Weights of a small self-supervised image encoder.
Data: trained on photos with spoken descriptions (Open Images, Localized Narratives), 17.1 epochs.
Rows from block 10 of a small self-supervised image encoder, named by matrix and row number. Rows with one number belong to one neuron. Each number is 128 + 32 x the weight over its row's rms, rounded and kept within 0 to 255. All counts start at 0. After the name is the row's rms in percent of the matrix's.
After each neuron's rows are labels from the 100 images, of 14848, where the neuron reaches its largest size: "responds to" is what is common among them. Only what is clearly more common there than usual is listed. The data: photos with spoken descriptions (Open Images, Localized Narratives). In brackets: how many of the 100, against the usual share in percent.
# gate: MLP gate (model.blocks.10.mlp.gate.weight, 768x192), inputs 96-191
# fc1: MLP up (model.blocks.10.mlp.fc1.weight, 768x192), inputs 96-191
# fc2: MLP down (model.blocks.10.mlp.fc2.weight, 192x768, transposed), outputs 96-191

gate.90 090 [138 121  96 100 128 143 205 163 173 124 121 184 123 100 123 101  98 100 140 136 153  67 136 173 181 156  81 174 128 118  97 142 189 144 122  76 144 158 134 117 115 122 114 137 140 175 129 115 140 122 160 161 146  99 186 166 103 193  94 136  67 118  76 109 115 157 135 109 149 129 101 126 157 151  65 151  78 152 154 126 128 113 172 100 132 104 147 153  62 106 110 120 177 166  94 139]
fc1.90 093 [132 170 147  63 141 150  79 165  91 133 152 112 124 146 207  79 155 135 108 128 123 152 149 119 146 142 120 156 108 135 137 114 109 134 143 125 155 140 120 125 138  40 135 109  83  48 208 169 136 163 168  90 138 138 102 137 147 119  89 106 179 145 160 125 141  85 111 105 120 130 133 158 127 147 134  74 154 149 131 118 104 180 137 151 108 112 112 125 150 138 160 120 132 137  99 100]
fc2.90 093 [149 116 136  80  19 116  71  86 108  89 145 124 140 132 109 151  99 172 123 153  94 139 112 114 139 156 127 116 109  70 108 134  84 133  70 159 123 158 114 132 124  91 132  83 144 188  90 146 107 115 142 155 131 141  94 111 159 149  97  94 165 105  84  96 148 101 183 134 166  95 151 111  97 178 132 109 162 119 181  84 146 157 114 151  84 148 151 103 116 129 106 142 153 134 145 151]
responds to: text has "trees" (56 vs 27.3); text has "sky" (50 vs 24.6)

gate.301 093 [121 111 100 107 144 170 111 201 132  96 128 105 102 102 154  97 173 163 130 158 102 168 141 127 138  94 138 131 154 112 125 146 158 170 120 105 105 119 145 133 125  91 159 147 180 189 133 156 197 124 150 174 115  79 136  99 131 158  83 127  83 169 129 135 107  74  69 126 120 128 102 135 153 128 149 188 171 139 162  89 166 144 151 180 131 125 110 121  88 146 175 166 131 183 111 165]
fc1.301 092 [153  84  74 113 180 153 142 187 123  32 103 148  98 106 156 161  90 115  97 147 148 186 165 150 129  87  94 162 136  96 121  99 163 166 131 146 127 142 108 135 114 113  63 102 164 178 127 176 166  68 156 147 146 136 153 100  80 149 112  95 103 119 106  78 140 110  94  95  92  94 136 176 156  87 150 125 118 127 110  62 134 173 109 133 153 110 133 183 151 114 133 121 130 171  52 194]
fc2.301 093 [124 146 112  95  61 127 130 108 144  62 143 184  92 164  28  95  97 132  91 125 139  63 107 153 136 148 120 116 149 157 110 109  91 115 107 140 163  52 126 163 151 156  85 115 167 158 111 189 128  66 140 113 108 142 101 117 136 163 145 129 188 118 119 106 148 121 161 106 135 162 124 136 119 203 131  75 127 100 116 104 102 127 144 182 121 199 159  58 155 155 102 108  68 182 135 118]
responds to: text has "trees" (65 vs 27.3); text has "sky" (60 vs 24.6); text has "road" (25 vs 7.8)

gate.451 098 [112 147 139 116 127 156 111 144 138 166 122 127 108 113 161 119 118 171 147 178 123 124 211 131 132  96 164 106 188  74 206 136 159 194  86 138 132 171 110 148 151 122 116 188 148 154 128 132 172  98 143 170 138 125 102 133  95  99 129 127 170 137  34  99  87  54  78 129 192 156 149 118 109  95 116 116 161 108 110 179 114 132 152 140 150  80 132 176 150 139 106 164  78  56 103 125]
fc1.451 095 [135  72 143  80 130 156 127 157 167 139 149 147 132 109 145 133 178 168 117 126 157 114 196 148 118  90 178 130 183 100 154 139 136 167 121  93 100 156 154 153 129 135 131 115  96 135 139  94 171 113 170 152 159  89 164 121 154 115 160  95 134 109  47  77 146  83  51 223 135 118 130  85 119  53 107 143 144 138  85 142 137 101 138 138 116  98 153 175 105 158 128 133  69 118 140  67]
fc2.451 107 [118 141  59 157 125 102 110 124 127 108 112 117 141 193 158 138  92 145 113 131 129 198 136 143 107 164  82 155 105 176  97 164  89 123 158  99 144 131 130 128 134 183 193 122 222 104  97 129 124 186 159 115 134 128 164 157 170 106 101 142 135 155 128  70  91 135  87 145 103 137 132  96 148 171 109 107 107  75 168 112 107 115 163 110 141  85 128 106 153 168 169 136 135 105 169 104]
responds to: text has "sky" (53 vs 24.6)

gate.413 092 [160 162 142 169 121 162 100 187  90 169  88 158 113 124 158  92 137 100 125  89  54 145 171  79 153 134  90 152 148 102 181 166 152  92 152 158 136 141 141 153 136  85 170 203 158 116 117 160 185 136  72 156 108 140 142 123 110 144 117 163 125 110 100 110  95 139 167 110 101 119 129 127 104 199 149 154 161 180 120  91 117 130 147 204 105 123 140 119  78  99 127 122 173 104  84 151]
fc1.413 095 [120 113  95 112 119 121 151 140 148 138 101  51 134 116 116 170 161 110 110  59 162  92 177 175 137 116 116  98  71 102  81 112 145 161  99 108 178 164 152 183 155 134 166  76 106 164 130 146 120 124 123 174 134 120 156 116 150 122 165 143 130 150 129 160 129 110 117  65 162 143 105 169 132 119  83 113  92  97 106  68 127 149 108 129  92 109 117 135 166 137 198  92 136 128 169 124]
fc2.413 091 [ 93 139 141  90 151  93 147 118  79  73 161 114 146 168 157 118  93 152  87 159  78 118 150 162 147 116 159 168 115 185  75 129 157 121 107 121 114 102 119 160  85 153 111 133 130 171 202 108 109 138 126 165 129  55 124  88 124 132 112 120 128  99 113  63 176 162  84 109 151 116 102 136 182 108 165  91 110 111 107 105 155 104 125  98 122 150  85 132 134 164 153 154 153 157 110 177]
responds to: text has "sitting" (33 vs 14.7)

gate.165 091 [ 92  89 157 110 128  81 135 139 124 174 112 147 159 142 192  97 154 101 127 112 101  99 124 147 146 129 129 131 114 100 108 112  90 121  76 148 123 172 166 128 130 101 134  81 150 163 150 125 195 143 141 155 152 131 165 201 109 130 117  83  97 202 134  71 125  87 151  95 112 128 184  88 161 140 159 131 134  95 163 113  76 151  75 130 116 155 145 151 219 189 171 138 141 101  89 101]
fc1.165 091 [155 145  87  70 119 147 159 136 122 150 154  83  34 141  59 187 128 141 125  93 143 144 139 121 135 156 131 124 181 101  85 181 118 178 161 106  83 175 142  90 142 106 118 107 125  99  88 101  69 115 137 129 174 217 127  94  65 127 130 130 135  89 181 142 160 188 143 192 167 101 100 120 162 137 148 185  88 139 149 130 110 145 135 124 125 144  80 146  32 143 133 100 100 152 143 143]
fc2.165 107 [122 136 147 108 140 193 210  96 104 131 109 152 146 188 104 116 175 126 165 149 163 135 147 191 134 117 127 148 170 156 115 176  93 118 133  98 140 169 111  99 119 137 101 147  87 117 136 128 138  47 155  87 147 123 130 167 118 127 205 157 168 122 191 144 148 162  95 138 172 144  89 144 124  85 107 170  53 144 124  99 129 114 149 147 104  86  98 118 116 107 109  82 126 152 154  85]
responds to: text has "trees" (56 vs 27.3); text has "grass" (26 vs 10.1); text has "plants" (26 vs 10.3)

gate.415 092 [ 91 102 174 139 187 169 151 101 143  97 143 139 180 115  76  90  75  83 128 117 110 179 114 145 156  54 169 180 129 120  95 144 105  84  89 166  90  99 128 136  78 160 195  96 162 106 127 142 140 138 166 124 155 114 163 190  92  94 117 118 118 169 140 158 132 155 103 135 198 142 105 148 163 121 166 157 132 173 123 112 130 128 127 140 123 139 169 111 167 188 112 165 183 126  71 157]
fc1.415 080 [159 124 127 117 159 133  95 173  88  80 123 206 130 133 166 133 132 145  99  76 112  61 151 146 122 122 114 132  85 149 120  86 120 131 168 108 144 148  67 104 126  55  64 129 123  74 119 168 107 101  77 148 100 135 184 126 134 114 179 156 126 115 126  99 128 133 131  75  98 113 128 163  94 156 139 122  83 143 163 149 144 133 114 171 163  98 126 175  52  92 136  90  93 143 118 140]
fc2.415 094 [113 105 147 154 169 168 130 120 137 122 112  95 131 149  77 108 165 170 149 152  86 157 173  76 132  83 125 131  99  99 105 143 151 102 107 134 127 116  99 122 180 182 177 131 169 150  81 176 142 140 124 134 123 100 171 148  95 121 109 151 174 120 147 149 135 115  32 115  95 101  94 113 135  94 134 139 103 155 149  72 126 144 124 159 124 121 181 148  86 152 148 132 108 138  93  75]
responds to: text has "building" (25 vs 8.7)

gate.225 103 [158 117 122 160 138 149 146 167 154 102 107 162 131 108 184  94 148 105 157 121  98 171 172 152  85 102 103 153 131 148 101 114 130 120 186 155 163 177 152 185  62 170 127 196 148 149 116 115 102  79 163 139 104 103  91 136 149 134 121 137 123  94 137  87 160 128 100 122  90 185  86  96 160  67 128 133 127 124 134 147  93 107 123 160 119 110 132 137 107 155  95  81 160 130 148  87]
fc1.225 095 [132 148 183  98 116  87 119 121 107  94  77 146 184 133 134  83 174 132 150 106  90 170 113 181  98 118 164 112 150 132  90  59 117 170  63 115 128  64 117 106 121 145 112  83 133  82 163 196  91 156 116 109 177 147 160 101 144  91  91 138 160 124 159 173 149 123 111 118  98 110 143  84  61 135 172 123 147 149 108 104 188 121 169  74 100  80 129 189 149 136 177 151 160 124 168 155]
fc2.225 091 [143 146 134 143 106 102 149 152  89 121  96 108 133 146 125  98  73 193 111 133 122 120  77 105 138 153  91  90  87  90 150 152 159 142 209 113  95 117  97 189 137 161  98  80  93 177 142 137 102 124 141  66 115 158 108  76 140  97 169 140  52 105 154 119 136 109 168 160 143 139 136  90 137  95 110  94  81 113  82 148 117 124  61 187  42 108 151 144 132 110 122 109 133 138 174  85]
responds to: text has "sky" (76 vs 24.6); text has "trees" (64 vs 27.3); text has "buildings" (37 vs 10.9); text has "grass" (29 vs 10.1)

gate.617 092 [103 153 137 142 111  88 104 114 130  26 119 118 140 147 121 133 151 194 144 136 160 125  80 140  90 127 108 121 145 134 124  54  43 121 107 118 174 153 153 120 168 143 146 159 131 114  97 138 168 114  95 141  95 133  70 122 131 129 146 105 151 146 170  91 158 183 131 167 147 116 162  31 182 148 148 151 162  80 110 180 115 129 108  95  71 117 149 187 168 142 167 124 194  95  99 136]
fc1.617 094 [155 184 118  43 120  74 135 121 150 138 126 131 117 175 142 117 108 113 101 129 179 110 146  85 109 147 112 153  89 142 106 111 180 126 132  95 158 109 111 158 144 163 173  92 124 147 117 128 136 130 139  47 187 135 187 163 111  29 165 139 124 100 143 154 148  69 101 112 124 115 120 129 156 114  25 193 170 147 154 111 112 134 136 180 178 160  73 137 135 107 143 134 117 120 176 118]
fc2.617 095 [174 157 164 139 153  80  88 108 132 148 143 152 135  90 166 111 112 119 128  70  97 115 164  66 126 123 129 131 129 141 157 130 150 138 108 166  69 132 194 102 157 118 127 149 141 189 173 117 142 121 109 145 122 138 158 149 102 204 164  97 136 166 141 128  89  90  90  98  84 105 136 175 110 116 103 191 115 161 143 162 131  56 176 183 176 127 129  95 103 130 106 120  69 117 123 133]
responds to: text has "sky" (62 vs 24.6); text has "buildings" (29 vs 10.9); text has "building" (28 vs 8.7)

gate.169 100 [115 122 137 121 110 151 152 180 185 172 131 166 153  80 165 139  77 120 152 116 139 127 143  72 192 104 108 118 137 144 125 152 102 135  59 160 103 144 162 110  71  90 116 147 108 152 106 112 167 159 147 222 159  28 163 134  98 141 117 180 107 159 116 130 181 113 107 212 102 110 114 149 196 118 115 151  87 132 160 113 132 121 164 170 126  77 159 151 101 146 118  91 114 194  94 164]
fc1.169 099 [164  80 186 187 156 138 171 105 146 184 212  89 164  96 152 145  96 114 131 146 177 115 102 124 193 124 127 101 150 116 135 102 175 124  79 171 111 157  97 114  70 138  41 205  86 146 102 102 129  71 131 186 107 132  96  82  86 142 157 111 141  72 136  85 149 102  98 111 104  54 147 122  96 139 140 163  81 120 105 179 142 158 195 157 109 132 178 141  75  74 108 111  88 126 102 173]
fc2.169 107 [132 145  89 111 124 132 106 168 132 121 118 194 152  91 151  97 145  97 122 126 100 123 127 124  54  67 169 145 154 108 186 190 197 109 149 107  96 157 173 142 169 152 136 144 127  84  80  83 178 148 136 136 112 159 142 137  91  74 149  90  89 138 167 112 118  59  97 107  95 122 134  79 125 116 111 149 173 135  91 145 165 164 192 145 147 111 132 139 164 117  45 132 106 113 106  90]
responds to: text has "sky" (50 vs 24.6)

gate.741 103 [152 153 183 114 137 131 117 208  92 130 118  74 123 119  89 153 128 162 155 170 154 124  78 139 114  98 141  99  81 113 138 118 120 168  97 219 108 102 122  94 164 150 104  89 142 118  86 121 186 122 129 107 150 183 126  95 105  89 116 115 100 159 146 150 127  80 105 114 152  30 198 142 195 157 119 174 124 113 151 110 137  99 144 123 131 132 116 131 190 114 147  46  96 147 135 136]
fc1.741 104 [130 116 108 169 156 122  87 147  80 162 118 131 103 131 133 121 131 131 125 114 138 156 173 134 172 117 151 146 184 142 182 156 144 115  90 125 130 115  93 178  96 100 102 166 113 110 122 142 139  98  19 112  93 116 101 169 114 163 118 122 157 106  90  91 118 132 117 125  98 138  74 190 140 135 144  72 133 150 113 107  97 148 157 136  97 129 113 123  92 156 164 150 178 133 111 139]
fc2.741 102 [136 119  74 135 147 149 162 179  82 145 102  75  61 109 133  80 100 192 156 129 134 128  88 147 123 124 131 156 106  84  68 198  79 160 187 143 130 132 144 152 170 122 115 157 220 142 127 151  98 126 161 136 120 151 137  76 123  69 115  95 129 155 117 169 185 112 170 124 111  87 104 145 169 133 135 142 131 107 153 205 136  92  94 127 130 132 186 133 133 116  96  69 214 121 146 108]
responds to: text has "sitting" (36 vs 14.7); text has "table" (32 vs 13.1)

gate.98 106 [124 124  95 119  91 107 149 109 157  40 154 151 151 125 110 147  88 140 150 209 139 106 110  85  79 135 135 138 102 139 122 195 112 109  88 129  96 105 117 141 162 115 118 114  91  97  86 124  91 162  86 193 101 125 166 125 131 143 171 117 114 185  73 104 100  37 151  90  61 113 156 126  91 130 158  86 105 114  84 131 155 107 132 106 135 173 144 130 135 174 140 151 158 110  81  85]
fc1.98 102 [ 98 125  88 125 104 141 146 146 141  98 148 128 162 153  83 158  81 136 141 204 136  79 111 126  99 174 100 125 136 147 114 210  99 111  63 131  70 174 144 139 141 109 112 112 108 103 106 127 118 205 107 188  96 138 199 142 171 135 157 125 119 175 101 126 117 106 145 155  70 121 158 151  90 159 157 100 114 148  98 114 141 142 155  87 135 181 146  97 101 191 123 167 161 122 105  97]
fc2.98 097 [152 121 138 150 111 116 167 119 143 200 118 154 146 183 162  92 182 104 189  95 142 129 127 196 111 125 108 127 137 115 140 125 147 145 152 111 167  67 122 140 120  91 104  98 139 129 108 105 173 101 162  79  88 121 171  94 120  75 103 196 108 138 183  91 162 126  84 150 132 156  63 112 152 134  76 183 126  98 164  72 161 200 129 126 124 106 136  94 163  56 100 116 127 171  85 168]
responds to: text has "trees" (55 vs 27.3); text has "sky" (52 vs 24.6); text has "buildings" (29 vs 10.9)

gate.274 101 [120 173 133 121 107 101 101 126 171 119 113  34  76 127  77 147 177 176 143  96 150 131  61 135 153 155 182 114  57  66 140 110 117 150 137 119 149 195 144  98 116 180 104 146  43 129 122  76 145  86  81 110  73 157 140 143  89  98 145 140 107 154 119 123 144 136 111 140  96  97 124 144 127 168 151 144 128  92 182 129 105  79 116  91 125 148  96  82 153 138 145 107 152 164  73 104]
fc1.274 105 [142 122 120 133 120 205 122 156  79 132  88 160 127 128 144 116 132 112 113 154 115 127 130  98  41 119 158 149 131 186  99 179 106 103 155 184  66 112 111 180 153 111 128  86 188 102  93 151 110 112  92 132 132 120 103 155 119 132 120 153 152  77 138  52 165  85 102 102  46 169 110 136 122  61 125 104 130  87 130 151 136 107 161 124 105 137 133 170 114 166 146 110 128 100 150 156]
fc2.274 103 [140 108  92 102 117  83 132 136 141 137 131  83 117  78  73 151 143 134 155 146 150 150  99 123 140  83  96  72 188  82 122 171  87 155 159 150 139 134 152 139 195 128 110 152  84  82 137 192 150 123  81 128 167 181 108 163 128  29 141 125 147 168 146 124 156  92  84 124  98 144  85 130 114 123 138 127  88 122 115  93 161 152  85  75 166  87 162 127 147  35  93 190 149 138 124  73]
responds to: text has "building" (32 vs 8.7)

gate.514 091 [135  94 103 146  72 112 108 124 104 172 109 128 114 106 127  88 105 136 161 167 107 116 118 108 183 144 124  91  78 108 130 133 117 123 166 111  81 108 128 164 139 159 135 113 128 107 136 139 184 128  90 138 139 140 153  71 103 114 134 108 134 118 104 233 138 106 125 198 113  92 148 174 109 134  61 116 179  74  88 106 192 109 142  90 116 125 113 129 113  97 154 113 107 166 126 164]
fc1.514 096 [ 95 177 162 164 116 145 138 117 122  79 139  98 125 127 104 123 197 151  92 103 134 171 134 150  58 118 118 114 117 123 142 117 166 163 108 158 187 167 128  74 167 112 162 122 108 123 158 117 126 173 109 140 147 161 110 162 194 109  78 173 150 109 130  32 129  36  91  86 162  85 110  57  80 138 133 155 111 188  95 161 150 145 149 154 103 153  88 144  85 154  70 117 155 133 142 139]
fc2.514 094 [137 151 170 111  41 170 148  43  85 140 117 114 136 171 120 105 175 133 148 166 135  91 122 147 123  84  86 130 108 128 112 108 124 136 130  87 168 144 143 128 138 113 194 144 119 142 213 141 119  67 117 140 131 149  76 148 198  86  98 165 129  91  68 138 119 127  63 128 158 188 127 125  95 159 123 120  77 128  71 111 102 152  85 119 107 151 154 184 146 127 129 132 118 109 175 111]
responds to: text has "wall" (44 vs 20.2); text has "man" (32 vs 12); text has "wearing" (30 vs 12.3)

gate.91 086 [173 103 132 171 140 155 195 126 106 102 164 142 115 157 115 116 152 145 111 152 138 139 117 150 127  92 161  92  56 186  96 191  83 173 142 218 140 123 147  81 126 139  82 134 146 144 140 128 134 143 104 156 150 174 169 106  89 134  96 176 175 122 180 137 146 187  97 159 104 214  92 112  93 137 149 159 133 110 115 192 118 136 145  97 162 128 151 123 120 156 131 130 129 158 111 163]
fc1.91 076 [129  93  96 169 122 177 171 170  92 141 229 157  89 125 159  79 108  90  64 116  88 113 137 137 130 145 142 123  83 121 102 176 114 158 162 117  95 107 116  88 177 165  95  92 131 122 100 150 156  95 176 137 114 109 129 175  83 121 155  98 149 116 174 165 148 125 143 144  74 132  83 115 129 162 109 162 170 109 119 101 134 157 165 131 160  98 192 124 126 131 127 141 172 158 140 183]
fc2.91 089 [159 126 182 171  71 149 168 176 133  92 179 168  88 100 183 164 124 179 138 110 126 147 113 159 153  72 182 164  89 188 117  92 140 188 138 220 141 141 116 129 150 158 153 114 135 124 131 117 144 150 132 149  94 142 158 107 130  94 113 125 141 121 162 110 100 164 178 118  86 128 111 151  57 132 124 175 127 119 143 169 106  64 177 160 135 107 160 135 118 148 141 130 134 158 168 123]
responds to: text has "table" (33 vs 13.1)

gate.214 113 [ 97 120  97 101 100  97 173 114 206  92 167 145 174 119 123 102 143 125 127 141 137  86 151 152  82 102 104 186 125  96  89  83 126 127  86  97 132 124 128 175 191 135  39 117 179 138 200  63 133  88 114 107 146 147 149 111 123 142 132  75  91  95 102 128 100 116 109 189 160 121 115 120 145 137  90 114 161 146 102 126 115 145 136 172 150  83 136 159 110  93 137 196 162 159 134 134]
fc1.214 107 [117  95 154 114  99 112 145 124 145  92 106 117  85 104 105 112 122 120 184 138  91 163  68  69 179 205 111  83  89 151 118 137 119 136 111  84 146  90 138 124 153 131 126  97 102 130 119 106  98  38 159  90 106 117 232  70 174 144 126 123 145 205 144  84 105 146 124 135 159 132 118 107 140 156 108 113 100 113 132  36 143 117 109  63 172  99 151 132  88  94 128 119  82  70 109 141]
fc2.214 093 [104 150 165 122 128 194 151 160 178 144 126 129  70  87 149 130 111 159 116 152 139 100 113 198 160 122  96 128 123 172 128  40 194 135  78  84 119 131 137  98 126 129 147 102 110 110 157 101 118 160 134  77 117 134 105 117 114 121 141  81  98 156 155 153 113 165 176 136 128 220 158 110 176 103 106 153 180  95 102 152 123  98  91 153 173 155 133 127 143 149  75 104 110 163 148 135]
responds to: text has "building" (26 vs 8.7)

gate.124 100 [118  96 160 181 117 137 175 182 138 160 130 141 137 104  85 101 129 116 122  64 117 122 104 154  90 152 136 143 120 129 123 128  92  90 206 119  47  80 113 170  92  74 158 135 101 127  93 178 119 118 154 103 191  79 103 101 110 188 153 132 131  68  69  63 121 110 133 121 115 130 110 149 118  65  71 119 158 167 102 167 164 180 104 137 175 179  99 125 104  82 122 113 205  82  85  98]
fc1.124 091 [113 127  93  90 134 130  97 109 139 138 153 108 101 175 150 132 126 143 110 100 149 170 159 124 119 112 153 105  71 122 124 141  81 155 107  88 182 122  76 130 145 198 129 166 151 150 180 127 113 152 126 141 139 162 167 177  97  82 146 156 154 153 155 133 166  85 128 162 151 111  97  97 243 173 185 117  81 111 147  96 139  96 107 137 108 122  83 165 114 186 177 135  67 105 110 108]
fc2.124 101 [131  99  99 144 129 174 148 175 184  90 187 121  99 162  68 159 206 124 113 151 128 152 112  88 138 132 108 128 146 111 147 108 146 132 188 104 142 127 107  95 117 150 117 133 122 107 140 144 166 118  94 184 121 131  92 107 148 124 100 112 137 117 153 146 142 121 125 155 108 127  96  87 146  74  84  84 101 166  91 147 133 112 135 136 157 140 101  95 153 154 160 116 172  76  65 128]
responds to: text has "wall" (41 vs 20.2)

gate.560 108 [ 75  85 105 162 120 128 120 116 189 144  77  91 107 121 142 176 136  94 113 120 207 110  79 124 138  65 162 152 162 102 112 140 122  92 117 127 116 115 162 140 151  98 192 106  96 141  97  74 130 116 133 180 133 146 120 164 129 168 125 154 119 151  72 125 118 108 135 158 112 106 108 154 136 129 133 173 125 132 123 124 146 133 141 112 156  75  82  99 148 134 181 121 101 150  93  88]
fc1.560 123 [129 176 175 132  93  83  94 113 145 118 105 130 119 115 132 173 138 101 130 129 114 120  67  89 116 117  66 143 129 111 128 131 131  95 118 131 105  99  86 130 115  91 154 136  96 112 108 126 134  68 123 144 153 185 103 189 101 155 127 130  90 182 112 136 123 103 124 121  79 136  89 107 161  54 164 131 168 181 101 141 109 117 133 124 111  99  62  72 156 147 121 117 115 199 125 103]
fc2.560 113 [112 160 164 160  55 143 166 117 140 174 111 137 135 166 114 131 121 142 106 131 119  93 208  56  84  91 113 133 130 135 109 146 113  99 132 146 117  96 140 110  95 103 123 149 106 174 125  80  86 128  90  79 190 134  80 118  86 124 121 170 131 133 137 154 142  39 158 177 117 130 157 126 161 116 108 128 155  63 119 116 115 178 176 133 125 181 124 181  89 120 177 200 119  68 197 157]
responds to: text has "sky" (51 vs 24.6)

gate.587 082 [100  88  58 130 168 171 139 137 101 121  71 133 123 121 113 102 128 117 129  93  90 168 115 130 118 175  80 205  85  85 148  96 152 166 162  87 141 139 100 168 104 139  84 136  74 155 128 117 150 166 112 111 152 150 154  74 195  68 124  76 187 136 141 134 163 109 144 116 114 124 137 126 139 187 111 122 166 142 175 114 137 148 103  96  85  86 115 119 142 133 149 120 133 112 127  89]
fc1.587 086 [163 149 174  56 123 107 156 109 131 156 163  95  97 107 184 161  84 115  84  93 201  73 146 161 145  63 135 158 153 154 150 184  95 118 110 144  79 139 149 154 164 134 175  67 134  92 112 163 109 169 106 122 153 150 105 176 123 184 148 173 121 126  83 164 113 126 170 104 108 143 127  56 123  64 138  64 111 110  88 128 130 143 124 133 104  94 138 125 106 129 102 141 135  71 146 145]
fc2.587 090 [ 98 146  90 157 121 136 178 124  95 106  73  94 111 167 141 178  96 125 107  72 122 129 171 128 151  93 129 124 116 158 136 130 162 110 114 133  97  83 101 133 122 176 122  55 123 155 148 158 145 163  75 148 128 149 119 135 119  50 113  98 118 133 105 178  53 131 149 150 125 143  87  78 160 149 126 159 181 126 162 115 144 161  49  99 106 110 156 132  93 113 136  86 140  78  76 192]
responds to: text has "sky" (60 vs 24.6); text has "clouds" (27 vs 4.1)

gate.110 117 [146  91 143  71 138 171  84 118  99 156 136 147  96 126 165 189 152 143 158 134 114 169 150  67 154 115 123 114 102  68 106  57 132 119  86 132 143 131  91  86 173 200 147 106 181 183 171  82 164 113 157 161 145  96 200  66 104 161 128 114 142 161 144 135 109 127  97 124 133  94 147 151 115 130  90 115 143 133 118 135 140 134  79 103 143 105 143 128  99 138 140 228 137 147 119 136]
fc1.110 112 [ 78 159 121 144 160 122 120 134 194 181 124 100 168 137 107  84 115  96 192 131 118  85 169 114 137 120 121  76 148  77  87 190 149  78 109 110 159 164 161 137 110 145  81 116  29 136  85 147 116 167 140 128 144 209  48 157  93 137  83 157 124 145 154 126 109 146 176 133 158 141  86 163 163 124 103 140  97 144  85 158 148 115 100 165 114 172 127 155 145  88  98 165  80 115 199 128]
fc2.110 103 [159 169 115 148 131  72 209 109 164 162 119 101 101  87 158 109 130 148 113 112 165 146  75 140 117  88 112 110 127 186 125 120 134 142 113 141 195 159 124 173 113  76 115 162 149 133 190 122 158 157 157  73 153 110 136  95 194 143 124 151 171 100 105 135 123  44 139 153 139 123 111  93  97 115 136 124 112  71 158 138 120 106 150 106 151 152  68 146 131 184 107  90 152 103  81 117]
responds to: text has "sitting" (56 vs 14.7); text has "table" (49 vs 13.1); text has "people" (48 vs 21.1); text has "wall" (46 vs 20.2)

gate.152 074 [123 156 131 139 175 148 104 127 155 149 122 155 109 129 160 150 139 154  54 147 129 101 104  91 164 143 168  80 144  68 169 100 115 106 104  76 106 173 200  76  94  42 142  64 143  94 154 144 150 123 108 116 143 117 212 148 111 159 137 119 132 163 127 118 155 130  86 151 206 105 168 121 145 175 125  99  92 136 135 111 115 138 111 135 149 150 163 132 102 111 143 154  92 121  37 103]
fc1.152 080 [122 143 209 105  79  61 126 112 159  77 137 109 130 127 137 142 153 128 153 134  86 154 130 188 154 106 128 114 149 126 166 116 150 146 111  79 118 160 165  91 139 157 130 154  83 206  76  81  71  98 120 116 126 121 130 194 159 109 156  98 155  75 146  68 155 197 221 134 119 116 140 128 158 159 164 118 164 124 114 105 126 151 140 113  92  93 134  79 100 101 101 106 139 152 116 180]
fc2.152 083 [110 154 174  88 123  70 119 107 118  83 134 172 133  53 108 128 153 125  90 144  74 172  96 141 167 124 170 108  67  99 163 121 129 138 156 120 135 185 167  72  97 134 117 117 100 100 120  69  87  89 132  46 106  74 168 153 127 115 147 160 153  95  95 126 154 140 173 128 155 114 142 132 159 117 139 148  81 120 152  93  97 118 147  82 148 115 119  77 127  58  94 159  85 180  90 165]
responds to: text has "trees" (66 vs 27.3); text has "sky" (52 vs 24.6)

gate.680 095 [ 90 118 155  78 118 140 127 148 147  71 110 139 146 140 168 126 102 122 131 122  69 109 151 156 196 150  53  82  89 135 110 101  99 146 168 100  89 168 168  79 143 137 135 110 125 143 121 134  97 172  89 112  99 172 126 158 196 139 178 142 142 144 101 214 119 104 125 171 196 131 115 129 102 120 197  75 118 131 165  99 120 130 110 121 179  77 146  96 111 110 105  97 139  84 153 125]
fc1.680 108 [130  77 160 123 115 106 140 147 132  75  37 164 148 155 146 120 161 103 101 157  63 116 117 135 172 183 105  57  68 135  95 128 126 162 167 146 140 151 169 106 201 184  95 154  94 151 115 142 113 118 104 129 136 166 114 148 183 148 114 109 175 153  95 193 111 162  94 124 117 138 139 109  77 137 167 141 123 159 143 144  93  91 150 148 141 147 133  94 146 139 126 142 130  94 115 137]
fc2.680 110 [131 144 151 139  99 164  96 112  53 135 138 180 172 146 176 110  75 149 127 107 121 178 146 148 117 142 162 170  91  89 103  33 140 124 108 155 117 135  92 123 121 111 141 141 154  78 149 112 137 173 118 114 147 128  91  80 217 152 145 139 116 168 183 107  80 179 189 152  75 144 144 129 117 114 124  91 104 139 165 149 161 112 108 160 142 155 117 104 119 150  94 181 106 136 140 169]
responds to: text has "trees" (55 vs 27.3)

gate.356 109 [137  55 139  88 144 170 105 152 142 182 126 179 133  83  83 102 126 114 139 149 150 144 188 136 154  85 139  85 129 101 138 171 150 146 147 145 128  96 113 110 162 164 139 146 121  90 134 101 140  95  77 175 102 148 117 145 159 121 152 179 120 157 140 111 144 139  73  76 218 146 151 123 172 129 134 117 134  78  59 135  96 110 131 156  63 151 142 102  84 122 129 141 129 119  70 165]
fc1.356 103 [122 218 124 136 121  65 119 119 139  76  70 115 117 149 152 119 194 153 124 138 120 106 100 105 125 132  68 137 133 159 121  84 107 122 141 114 149 146 142 179 126 132 111  79 119 168 122 143 105 164 154  54 145 146 178 107 131 175 155  90 181 151 132 192 146  67 175 172  67 146 112 106 156 177 107 159 133 188 140 139 144 165 146 146 180 173 120 196 167 107 176  91 103 148 213  82]
fc2.356 107 [146 129  94 187  87  78  74 122 103  97 166 128 103 129 116 109 142 130 104 146 104 122  91  72 137 105 139 151 153 145 128 114 202 169 122 105 134  86 140 147 162 132 105 143  97  97 168  95 114 166 149  79 108  99 136 126 121 117 139 126  81 171  92 180 155 137 137  73 150 129 158  74 144 111 162 172 114 159 109 129 136 161 132 107 151 189 115 144 106 101 133 161 134 113 157  75]
responds to: text has "sky" (69 vs 24.6); text has "trees" (58 vs 27.3)